config.yaml
color_jitter: 0.1
arch: "unet"
weight_standardization: false
upsampling: "transposed_conv"
init: "lecun_normal"
muon_scale: "original"
momentum: 0.95
Rows from block 13 of a small image deblurring model, named by matrix and row number. Rows with one number belong to one channel. Each number is 128 + 32 x the weight over its row's rms, rounded and kept within 0 to 255. All counts start at 0. Numbers have three digits each. After the name is the row's rms in percent of the matrix's.
After each channel's rows are labels from the 100 images, of 14976, where the channel reaches its highest value: "peak at" is the part of the image that holds the peak. Only what is clearly more common there than usual is listed. The data: crops of objects in photos (Visual Genome).
# convs0: first 3x3 conv (model.decb.0.2.convs.0.weight, 192x192x3x3, each kernel summed), inputs 96-191
# convs1: second 3x3 conv (model.decb.0.2.convs.1.weight, 192x192x3x3, transposed, each kernel summed), outputs 96-191

convs0.149 087:097099124182143092124106143143159159140111116118131080208117102157146173083108115136127068132120182117111092152151146164120142126111156133162099142110166106087106115201135082172153142127122140206107159120202108180163119125132136122180129138096167177124112175109150079084086216155123119141
convs1.149 093:069138155131088111186137092145092130106096106176132095170137175099156148166102119119132144098144109131125104097106154113087103093144098082110157099142113056130118189134142185160112173137164146081122107130089070143105136102057118096125153133130105094148090061149137151118170126140131054142
peak at: middle right

convs0.54 098:167107149165108149092154083124121098119095155157188112071112151144126115112196106132149059134112158164131097138143123124113088139140078128104138179111115091081183140127118122099155144086115129155088021112133139168105131188140129148069131127161142154130203106124194139120114091098087193141
convs1.54 086:087147118078152105178090176149150136126132105141083134171141089091139150123030149166130153140147141077152111118126169148139115068093171114175140108145084150184110187135089135070152143111147117135124210137107096171123116078058145115209114134146129114169099129124107071099086147145131121132
peak at: top left

convs0.134 084:099155155153194115119115101134142114144153117105147103116128127138148112105140143116132082121080125045120152129111106094178130097110136081098157137149128119102163071133107083122055102140139136094118184134151122133051110142107087069148132120168081142143130081123084125145135149110088030110
convs1.134 099:140097127176080136124139097126074141111102148148134177164104158108063105135084094122112130082154166147135114124147093144098187146137136134177140114144152112117119091116119173148157116116144111109131107072097174105122146131104136169062120119175142127133112112115108086207166126134117096115
peak at: top left

convs0.70 093:137133155121149136140119130121134083110126130166114144104135125127140147118164159132136186106130082152061116072151174139157099103146096148086131109150146143201117107079066118013071137101099126091152128089114144153106117086135129119135096092137120111126122117103145133077113141119111154144
convs1.70 089:086129102141167137097179203114190141153161052119179127163115091080105144142119109079161148140126121124169118148075104101090139179107093112138192182126122111065142137132145131131110172163154145176098105156142123121131150171130151139142123144114188129175125125124139213202146081117167118145
peak at: centre

convs0.111 096:101130111082150114115096105122139086131122093094102142175141110121144103120076087137154139138066146107118109133100133098113120149136152141121076150113170113091114090113074082175128103159138120092112081133162119083073149112127111132028108125143147135137124131097044130105109130118109037127
convs1.111 101:111107076149029141147106097122100136157142165135159201068136147085103104126148133113062110096137104200159112148091118158169109093142178132146140081123126126136073152120141105114155113086150132094134123133095139131152128138091100087176107090089099114116124128128129107106168124146154117123
peak at: centre

convs0.28 097:078137150048085162135137150132120131120115117161108122121119096169088103132101146152122167125090118118166131116149142120095119149125157140137075113125125110088105086175076115164110109113110112151116116133092126138167121094124135122048112106104176110124119112121147000133024086154106135101
convs1.28 093:146074101125158116147126108114134117139110115112144148162171131087118180121126121108123050104182122152097102125110094135081104129141124125134119149104184105195170138098168073146163152111128167149126124116159103141081142083126103120190148139096096143133121156137092170095114100184243097151
peak at: top left

convs0.125 110:135119153155157130117118126158084122121150118091133105105135131109175088150118122106161122126094203152146133144132105109139159116143133161134117142127147183045131078093155136127179114136124094165109085109166124131124138109098126163106116139134169143148077168106046157134095166146146080120
convs1.125 109:131143093108130156144150112116199150124124155119132115110120101123124151100139131154092117179135128142114149114150181232078125124149133088175065137093087092192134211122092105085106185116105116054167113174145127169189128099084136114191175153141095134081165116101168105081082142162086160127
peak at: middle left; top left

convs0.39 094:106179097197164105126189128109123083147116098130121094144149129126052134113136163106103144082131071131071157132141089140167144076146103061119123205127089130126144161107162116122124121127153122192090212114168115154110126156081133106121176107102076137156136081123186129103172174115115091192
convs1.39 100:076110102082105146138101093179099120144136101128132116153092114172160121149079136135144138146120174123138131091167163118098096129107160136151176097162113113137140151177043120117115113084170101143128064112126076107139171196115153131150067172160107097121076195162032121211118076124126081133
peak at: top left; top right

convs0.19 096:122128126129067145132172139131109182136129143148069171070135127144137126134147128095107158117144119089167113085170085073137175119141155135113201175158167190029155116125102148119123162112140118100137148145117132115085153149162100133101145145110126157158071148112104079119121140115141177147
convs1.19 082:134154087099151149174159101154155119114150102151085106125104088119166124078129088169134120135089158145105145152130201157126088135124095090099129134136088095165114134131210090128158114130102122155169122123143101178132076099062172094165168069183101089090121121085175137118177112172106132154
peak at: middle right

convs0.50 092:163147093133084112098132093148121039098139126144052044093111130133123111112141145126162196161178114130117151152115163136112122096087123112109128065152109106237078107122085138107120098132123138102122166108098137106149120135101143116135128135141064144122091120132130079154130122129153107091
convs1.50 095:086102162148166135126159121122158189095157091128232160151125086095162159155101109122097117111153150136172113131126125130145156146124132098147143161144163132129127190156145087161124157164171110114147090168083158170114121118171150150128079156101161112115174153126098115162083059174101150152
peak at: middle left

convs0.61 096:143120114074122132140151112121134153128148116117192074165101136134138074127129110153092107128083166097157128147129142180138140169129122124135071099154120153150136106125092151147089111146132138050152108086137130171153122152080093104180118115148148120153147066139064200151159107127134081203
convs1.61 110:139138166100127136064138088167097147104150091227129164123163143145080161129056156121091137127152124105078193130107165178154151122133166104089140124144146122150127107144159118124154204134095139137118142113097117115139169122138158152120181118137129153174132161125174048103147117134154139037
peak at: centre; middle right

convs0.152 097:134120151052066149146126125131136152124127129135142000075130092141097118113124106098081108131078139104103111127120133120154129145102134147129101099154107152037134100132109090063127149170158134120139117129052129162083148115167121119038102114100089142100071085100035135082153074150135113102
convs1.152 120:184139113115167112100127094102121092147125167147136192128130167130198138087092152145093105115220164160095149159138204096071184134121127125115101175114139079162131095109083136150148109107100134106124136093174118094182099096192144106255130132165186112158076164074077068084114115119101085159
peak at: middle left; middle right

convs0.100 111:112134136100109097152150153162169192132143107106123124165135120128152160135142161138174143126143124087114153184134180110108186140100129087168128203156094159095122081156103084124168119124141126197123162128160089160149149167136122157091139129146085149136220141152123095221086205147155096120
convs1.100 092:105141146125148176145155107138130061116124117119149134089111127118111101156113115128109138111113088165135097075116096179158108156094092195117158109115104080165164188113118211151068182136097186117121108151093090125090103125104133137079166119123127067142108097132136152076169117177149072127
peak at: bottom left; top right

convs0.188 131:156108138180140142106117153125076139151126122110170118165101136123159077145162121102151068132136154090122097117107132124154104150142132168093118151093123122130120147094114136182081128155100115091127026146173141130075129100136144144176145160148168157125080106108123207024205197123112046102
convs1.188 102:096125084114082115146116107134139121161132136114088154156123138053076156135055118129135163109143119126168120093089135121100151091092123079154170126147092167116132143172099118092191122138133119139120194090174123100144154133137125143115157111132103120111184114095089091245098089137120109120
peak at: top left

convs0.143 123:145126135139135100125086067113147107136112105116177133156108140117171187170154104114141162123144121131078113163145179170111159107120152109119138130149125152090136122073075162176167118139107098120132149141123103126179064111077126123155125138081163114142100132123082088236161123121133055173
convs1.143 147:138120160067128191111170149162131137083171126167086100136171141123146089121078134100137180129159116165163130121098108160169146127109148119166148124117130131135154107196183102103141174142151154104125123183084099128114116097159168153131166174173154116158178121141225083046054114148135132103
peak at: middle left

convs0.79 096:100127134097169147099127075094132112122089099116113047130092095129174122137134085107202131140057118098107120104128128058146148115122143111152173142113142127102123104138088123154130086127121100090109135105194137112104101124130126124084092099131125112130101145114104116097055134115099030117
convs1.79 102:139078069205079118159139143101098112085123148135137174084182113120103095117090120124118085162142147191147094163128086116092125130120119155097152144154134127132105100129163130157147085124141146144117118148052119104088087157097121099146104105083116089045191112104120152147116115138139113151
peak at: bottom left

convs0.75 153:135111141142119144129145109116165123123129166121118153134139124132107151126089127121144153132145101133134117111125111161107155132137131149156119118127146123146104098118148132106147117123148124184117112123135123100158103175154176139075114137119122117129116123116071112195000081125136109163
convs1.75 114:121110145067138144155116124131112112141074122143132117120149114135112107149094094099131068127162105189155106149108083163045109138134143134121124105145100095130176204168092124157161141088120093161157147186136081149191133080138116155163158160142090147116179144137126118124137190135168173074
peak at: top right; bottom right

convs0.113 094:148123146089090094161143151106141098124132174158128145076129108114103119109113092127099129135088108102064124178099136167167085130142078089086119102146074118079131102133119114082073113090113127148070076111079150162156123211100091136111130137127103100114092103138205234188174162132126112160
convs1.113 086:103122111116140172147164147109133144125151013075139128151116131110099099177123173151103132096184114162203107095126151128103120142128145092133153153128135119145109126109069146116101178188152103091122139123146139066131112077174139138152100155138170136123163128152115090187121098101144181119
peak at: top left

convs0.164 089:109117136165125138082094126136148149092152130187180147136141158128178184127113113149077107177153184163147119154163157065115157174116138169140092072129172100109119074115057126101157132106114132076142095142135145127168104120087132132081112144167098145131178132101151120197158149092133146151
convs1.164 100:089179125091122130123118098124113131157121106048095076101140118171138087099121077113161139130116108144128124120125120143122123100130132071123084185094106188089124227141150083171083130135144150187131133145118110124078118147057125105133170175139144136181086101163096148101114133163119097125
peak at: middle left

convs0.76 080:132169110117118095140103181109139097187102105146100144112131118161110129110158141128137158124115091160137152147101142150143113160126134081122124132145127133067150129095146113120216123137170128084082213105145143118149137168111139153127143108145107173134068084083114201125061137144133111166
convs1.76 097:178106181162174125120146113116157143080146089182123108120130108137123168091075137183072133112139135153133120146175167137100135080140153125184140121131151072177097122184089120103094176139134123104149107140074116190099130120091095105164133111103126121162127158119120089028189092159119185067
peak at: centre

convs0.88 108:084179135128162122173134126123119114147128097105133116132122131134058112152085149140152123149064114088142142110074149088136144137142123166109187119117133150135152164096127135160139139196142146128116179139204135123098105130137106141098143148144146084116095095122080228126127139114100024157
convs1.88 109:172107128128057070099133127148173163088119107155145081106159131134118111108156124127116146090160098151092092156156075161102106120160174036188127120170148091174131091166137127144158201138138130127134158139068128140095133122184119134085075130131110170127168146134150101130211120148171127073
peak at: top centre

convs0.167 094:146118167125145166154157101122134120137136095156187122155148152140178156172102125171090117173140166160137149184117186167114154142158169129124078118113100113135097137074109109133107119118137127078118062161132134161164111079179102106135149126124152099125019137102157217234183156128106172128
convs1.167 087:077139138112087108134155091104162132147110119111082106143108102121079116126152096105169117107119107184128155075152137120118102100092106148162165161120178131076111164159106138109096116120115084122130114107149135169094136169117158121152152172174161131156199146128206083079094109134168132146
peak at: middle left

convs0.118 109:077152110194052112133164142106119144142121144145110105110097114107120165124082117110125141134125151104172146126091143128130164139165076132126124096108166123087140103136154118136147106075136126061133152101137145116100112183121141151116120096096108118126099164102140019161082158102139121139
convs1.118 100:203088172026174154090144184102165102110141157118116099118150144111066136188129121169149152133156109152108108135137175181107119116150142122128133150120097095204084151070090180139139161137152147167129098177138118184176131075162131154166126162145114098161153141133123128174191110122128113063
peak at: top right

convs0.160 107:143116141064089133145122076142135095143172135158210103163151185123185147174135122122114075156152165139085129201146124111146150137130160123128103121081113147107086099087108136172103129150124129174159104124132134176154125088109106124157153133132178128146224113109163185162132170136113153123
convs1.160 094:129171151106146158122109172095130123179157102108082142139108096116131114088122111135130131131104091091176135076129126158129119112133151119155164207186152148131141136140141120087134153144095157153109148156162091117136173216003192152172136165134157120083115125145176070074100159129061156137
peak at: middle left; top left

convs0.115 125:127128082175155097154118051118137160146132121056171152115149121151163121140175167137117132135037189087105153139117140141156129119126124117126098155140127160133152074161081153159135075157152092128140172091192144111085166146103143129090128116144158094112162101126079179096098126090123050152
convs1.115 136:123097132155088175116158141164164133086127137186142063115131088106160104042137134141139178145119098087125105151136124174114155132126125116111083075154157147180135126153158111098133185105124159139158081140076123143108156151057091150137079117170118162137093148108163106107145121172114153065
peak at: centre

convs0.7 076:123066115185149084152038109165117122119176126117092066130136119128051124124098120115103174143075155107170129140122089099160099096130119144133171125133148137126094067165085081107064124096121151017154063159126119083091137170153117104133129110147092161121111092115066126117116094114083068134
convs1.7 102:124113079151077114073166073119183138159086134141110114065103129145154149075152105094129115112170154161108135096145104096076189086130136100091096072145110156079106102102143168174128097123150117180144137072077206105157138094113076145101180171131119106147100190119110085097161156132130126089
peak at: middle right

convs0.72 076:144124092118134155150136212114137104120159138128116142139140168143052123131130140115170178155108154151112138108128098099171210126173157098129210119099084126135143138113129140154134108155139101185116176117140126098075163174136143124191112166150105194105168146133083080153097185086135083159
convs1.72 093:105134116079121086141162075149118190108085142113112166115134102178159139126137120114160103146121127114138096128108174089134086121103103083129148065135167134124116074159091118180093157150151125068143154139129155097157141098091122119073164138141137136128099105154149145117220132144163157094
peak at: top centre