Weights of a small image deblurring model: arch unet, 11.8 epochs.
Rows from block 6 of a small image deblurring model, named by matrix and row number. Rows with one number belong to one channel. Each number is 128 + 32 x the weight over its row's rms, rounded and kept within 0 to 255. All counts start at 0. Numbers have three digits each.
After each channel's rows are labels from the 100 images, of 14976, where the channel reaches its highest value: "place" is the part of the image that holds the peak. Only what is clearly more common there than usual is listed. The data: crops of objects in photos (Visual Genome). In brackets: how many of the 100.
# convs0: first 3x3 conv (model.enc.2.0.convs.0.weight, 192x192x3x3, each kernel summed), inputs 0-95
# convs1: second 3x3 conv (model.enc.2.0.convs.1.weight, 192x192x3x3, transposed, each kernel summed), outputs 0-95

convs0.173:158117124139055112154185191108168179085106192141115156160149146121165137185185154140124179118131140138090131118152150111138128100159108118162138085146104150158123090128133145133139118151143180137122157135121046134123175159125146124153137085149101117081145120119143170108156097116241140141
convs1.173:065127131119143126142086179167104113088153135143143109113071127101105114243100127169113156079128109145139104159143106106137152110217125141128142112194100101107123058127058097121109131105146156099124148154163133095127108108109067119113116104177110229158178100128104145109119090186136063066
place: top left (32)

convs0.28:181096242127138217174139121094120167182094036071143104055149161108097120138124113127141137158162189121151112133128139155122156154137013111130100082106105125124157141143185179167156068159115082135118134121136125156074128121146178165164159123128149140117152169136153147120147091156132132138
convs1.28:132111115155055054071088084161121087122107137077165091117157067141109104127120145095149157135094182121074111069135129185075092126121078166116123112131108130113083100143109029104098053137091093126117089131101101080125163124093129118176111146121115165063112113117128128134133150093108127054
place: top right (40)

convs0.57:146149094145130095127134134087217145213094070088101097214114113142138110150183166195137110158126163163077147102192135123112144130119129103140149139139163079127108129076110111108144100120087099088102154133144149128076212128160189121123118166123126133155122113133110119094133140102241104149
convs1.57:085088156165155163107070073160123114143152141161063144103172156148089113166135101062137126134104125154166132090148115096180093108221156094173132095093132160163131132143131158117126122118144153158134114108125130132107104167148112103109147090142114250087077133149155224140066132120149179119
place: top left (25)

convs0.158:108149169139008079163098109090102103146091032097127200149100134152167101143160108116137122152111178141091096155098142148119134142096110114170160150131160190095091152122162164146137177114123073153098139124100065102155163126135136144142159124125140129085149134131162110116087093147126163165
convs1.158:136086119121152126127093134111117128125087156083089106123098130063136141151177141098133099100115160112140104148151127114177094114133104179087124089124080175108124116135085121144170006155079115084058125101099097113101138144122104109119086113060122165104120116114099162151126093120114126141
place: top left (30)

convs0.80:135111122130106148072158127125115119154058184110140090172157137145191098155117154090101115101111150113174117162136147131143077127154101078118194094161099154137149156139110141115148169123130081113184111127135102152063106133156080198141155151134142154172088132106116133154117149108223165154
convs1.80:149129173113170194118098109162132125131153146142080135168095149145107118166130133065122144085135173113087145114092059151137070085158154129127142111083146113108150160115140122101089098089155112105086142105135170140155210138166144156111142143152143191088150141132066106170150088137092119139
place: top left (27)

convs0.117:118126121115137129178104126207146142148081124148159108200155170140142141161118150160123123139088124113170114145163105127138102126121128141117120151161129180108090142091083122176125142141138168149119116155114132120164167103140181164158104162153109169148155135108090107099117140100225107121
convs1.117:062154145144147133219121185125140159112139135149185109074122153142095132168135138135115118092124108130102093149137120114181134128180154160128090102150082054100117116105057138168106113138118145084051114097110123108106103155136059194090137085137190204106088048125147181120123167208098100133
place: top right (25)

convs0.171:134112109127000074162133139125132128132149187150129061181156086155150139149178104131102141125141100151112089154187142126162148159121136091135159125194121121129087145122178123157152110145120101120170128090128195097118154130131176134129137129122135078081130187134104114173175115173210126145
convs1.171:163102126107138153122135124115134164181152185174094157137101147153103117208088118099156133099131152171170158137162076122170119117190177123180148148143115152121161162163121112092180088092137146136141120141135115171149159160106144097162133094163135206138106164110112165109129145087142122169
place: top right (25)

convs0.147:137114091151159110102111142134075123086036109088129214075096117222100095095090086141108111135173133082066125125144089134133103177117228133096147136021132098128144156115160116109117131114072163120138121103116095128242074121140188138100094104118132127099162153160128126121132109129143125162
convs1.147:078083110145110052089140092131125113105135108169083040090154149128147086084086134102092163162098079132170173079135129107113129097109111128160121080134118124136099171162109120103106208089174138185110121171171180184107154109160079100135093129123119158131090134103149098156138172086169108152
place: middle left (34)

convs0.86:150089087113098127149119119108204136114123074160118154110117150168062109089187139191148140168095130141086099123227122089133141107158175120175108089221135146096125142067145104109167127137144127045146099083138101061168106134128107114132107120120143153139137143128118147084161137119159099188
convs1.86:150172158134195138130100126078145076161125143114080162094122207173158150150127170130108061084171122119106151136092042160167112141121125183116132107072123111101153108130078123199150079091144160057135130122132127134160140158149115125140151172059121189161094130134108126088106155115186109109
place: bottom right (25)

convs0.78:133031146110168120092097083114134132215209151140100104162141157097085121174111122110134080151063164111121078141164159130124115139151143119131148108155095158125169116145127105145127135116192163114128117092146103166177129094152128099134164183107115185127108065087125132114107104122226099097
convs1.78:136166123103124114171089133083193168136100108114156134109104113128148146172130137122055119132136094147069126190108076133128087103152129090025089169126110115171178147134143155149112073116171187099074132134091129185117106106145085146054146052167083129124090166128100171110069096135153093131
place: bottom right (27)

convs0.11:101107193135195223098150107178165110179058138155206127125134130122149162183139114139121124106089130139136133170076166095151099098164166090109090015165163106118132102132083136122108145133090115169155145166115136128138026127139192131141110118122151117120100113099102124129116092174183112150
convs1.11:125120138116119106156150113182195122142168129195130129127097119119165111128112113110160152165112129182138125108155065176122140095123147179097168118143171107125182158094123083102188146166165178189131102178122124140154115104135096120102159117150174102117160112169116109138192125171157128165
place: middle right (29)

convs0.20:142192137132129188124128150198152121209148019168164158163153153135178164164168137160129077127128093141202129111095093111129134099142192113138123047107126121118132116026143127112150132100072104144140160125144105167031091174118117155130124120112168109152129089097141107125117111142142098062
convs1.20:154136159142144068155093123132191112077140091146149129102150226120166123120126086072148151158135166136088147111161137119136088144098144074130176174147071163114116147177141145099147084111161147100143079152181062123203165083126185114179151142087138094120170140174145123138117128164133139132
place: middle left (39); bottom left (26)

convs0.37:138091165115053150157149140149027132174079090122135182245188117118110131194145143093140148158059164137148131144122151153138192109112034168115153150138160152117099144137164140147162167126107182107138128138132143168054098169159130147140148155141143134125123097093105143096143101142085145142
convs1.37:105070097157115167119076121174173151161121095110105150086131158094099156146117137142127155063103093146125090201170129127118110153119124128132163095200089100092104081142073128147104057159091108111100108119159153091104143131120105110122177140174164097117141113127160142166072154141149118078
place: top centre (46)

convs0.100:121089133125115083108126107091143137148074163213161151108083078096155119211137125162157119117080112113112164196107141140144144160122207166128113088096105099126107103104090111139102117136118120116089127152118134082214148122147106134183088175134111131118109171114155141102157105133244114113
convs1.100:109161134156113138149124079148125120103144084114140113151124123091100144187086139119087123148114188221106131131109094165181159178209148165127173120080154092097178130125092105107104138153130106093163130138111092168129099177141143091148144135132141200119145108142125169179174156133124117157
place: bottom right (34)

convs0.79:093049154110084140094103140126211151178115117088174132162165156138150162109136124148147133147100135135067084142135194115125146115140081164142094069214178122139127125101148118146152128167145107109099113116133148069112157107157142129123124137141127163054093105110151183119134131128179138136
convs1.79:130105128090148131119121108123094087120126162144085122143116074159092157157116191140165130220133142194107161129111113174173106116157146140077097162101117169122155094131106123107105064152089157125072107126120137119125097173145081114150123060098124149097165154115040173139176078188143063143
place: bottom right (28)

convs0.168:174114098139105109175121159100176125145074184161132120201165160140114166173194148145153148166094136151132178135179140153163144143141116137167120019157111153126149148081129111172152135124107117147098116106147129152114147168124161161127097117100133158133133135122145163161141135114255102126
convs1.168:138137143145097172087136120171163145108139084116077090152085150106088141164085146172164195181100183166121128145119113121141091140201148185159098110120126076128132117155122127153172129095127142138088171113137142129113151147090098121110146119121115255133111109064093216121110109125150113150
place: top right (31); bottom right (25)

convs0.70:132078124155112132132144086103171171163104104097134156156115107136126162245128098198130128140087126121127101126195101076188122113150153118129132134147106160136091141075118102145146100124126139105100121017094143106125188172182142124142092163129129169152114161145140192134129098140212128188
convs1.70:091115161118107114082133081155131153108140092137111142162098160139127104127107190121136205115101079165169154099163111157196105116185146156094134116070070165106141099117058062149081127121156101091081139143107110142108141150136098119137140130180139219115132132055119172110139098142080096174
place: top right (32); top left (26)

convs0.164:141117132165238152076091151069123154115103074175149139111093098134170133178140130117162122141051129135135132142131115143127130143124178156137122124169202135142124122128182129181146133170105096211099112131122145161050121150116109127165134123162115100132127173146181156100146142158187143187
convs1.164:128145123119098168120115148130090080090139093059106079122122099171093072114139163101138159187135145096136091114091183144100089079133055163126095127072073120110108096148147126160154101130094059097150108134093126134126110095129121121112131127100162147124053087111099138087107165123097035117
place: middle left (30)

convs0.72:151109119155186182087127172120134133105129162115151117130149103108106127166123138093126191119096135183153114130048137116130164154133102155154102100089125143135102108083081153161137188100144100126103189135119101108055159125172169176132111100158130128077083122130114127099117103146088092086
convs1.72:138128109145147109162119171085142152164110200129093123123201154082069065132102125058115130126155149123111118088127085085118086051142096091098162079147107082108116072138111157139106136140088152129090082074083098097148159119106097077111145126124151123134177086067134142102066124139067101076
place: middle left (33)

convs0.191:140070176148110132123179122135078130119085159142135085175117086118137114173191108180135115108123130179115154133202157086158097140121107148175137133139130120143084134141077161168130130138159141158098157151101129120140201143182146143102129082135102151116150111113138158129169085097231093131
convs1.191:119136113134133150073133157166170103174148073132140110130198131107111157195074083090092122107105141178121123137162096142140120124236148157100101117131177089112091081145146164109172146092127081102069105164122112078127141126106118192145099105099150233138164106104100151093142139122112132129
place: top right (32)

convs0.32:132112197150147139117125131202137138160102063247146131057142124087128109105120143113123109128141103141131130103155140150112104127130056134101124091188097128135144129104103100111143133106097063057082163103147135073167116136145128134135115123103110147068110146107083116123103128150074105082
convs1.32:155197169150072160171085088109079075105110091103142200134068177078151173126158138170114093128161129171128153155183095125147178174125148184146178087142140109109104107088111119120139183122136165204155123133161078146121140114154138121113079124159093112121069136108155111150091176078091090096
place: middle right (38); top right (27)

convs0.76:164114110170160104114149177155048109112171135148109178106114146157130137112119123103159113167180131094117108135053132129128104126199076091079127176052108140116109130143107135190143122110142118099088110099093093151176120133112102113128107140156121155156121122147142155106148134129000123114
convs1.76:165144127138162123136114151119135099091138174126187095126150105145096110128062135084128132084036129142089142106114122118134089085122108103045092105129137090079150116138128114098097153139138127130094153076140066126154119084158107129100145110045100191107133083113065153054128139147067067086
place: middle left (38)

convs0.181:132156053138151158127085110145144110143069104121138132169159137079141125199118166109156126147167114123109174128187128124150109137120155096211129093104105134188107116081090136056120086125122150082102086153167099105152135150101197103134128159107128187120124158129186133144112121135148139131
convs1.181:067103133116165111158146130133120130119118130123058171121105155186161171193088135137136110154103122203130125186127168103185107142213155111139195110138079141088145143083090114103093066087136129162142091063135103095118113175144137154101137147148128162186141096105120177145097176129130181122
place: bottom right (34)

convs0.56:123110109138071108151141157122122113188081229172131172162121101177133106169134107150126111127049120132097188125114159124141117135081119154130156195204130085071179109137071127132099128127137044161108142116121147125084188109154155149109132129141132157064115093120123132134120147096161120081
convs1.56:111147083103091132146146094153154153089106177076160134119126198108151128153046111153182121136172162167090094118089189134157177136173150128093110172147190114120127085122177103051125141110124198124153105209079136076113124143106132173074134128170101165139105137120087092143109118127134161083
place: bottom right (31); top right (26)

convs0.13:162095172141132138107103121063162163111105081092113131114112157069096133143118096150133157128117156159178158138090144168162171170146085145089125109080140170129135173144172115172154136115118110168124155125159198161169111133095159129112129153148137120129149138129153131131141134147178162125
convs1.13:124120089111068102104123075122149112105106165038143097114081132118109146152175126161140148151092129126129119126079132137119121103133058143108079115137104158164086066125115093147116028155082060077091098069102079127062166089097154149106134123086103150058080156121094155152081071128146102144
place: top left (39)

convs0.34:114145168126121170137134113106109125171255123092109133147092128070184152099112124143096103086128118139085088177165114093120126116103139138111123079102117124096148156126121142115138117114127062120117115110135114088210132135154124123119130137098143113137113157136102131179077081180161121192
convs1.34:158158163105171115127109124116145110190105099179140142135136139123178160066130106155166161142133100057083148128123099131111120068119139136079111127169142132120105092100082133140131142150162179135204159088150096164089118058160170146122087150153135135060151059111200114192163081180174161096
place: middle left (31)

convs0.9:170181148156189189105131113181231150147095130125166190125129195127126147113166180102186153176154197151208153114124135151149175137128078146135126205146125187174129121114130109152137109109060153149122163147140090110114085116125062127149132073113151143111143140105119138087127164176077134091
convs1.9:038096123145127083117110155193127110143074101166177081169118135110145142141187161102142135113094109115086108094107111113096130118152138161110145096120149132057131128065148154199114114124169154121115089138103086144165115129136106101057194156096094118159101159076165118179104137146186087225
place: top left (27)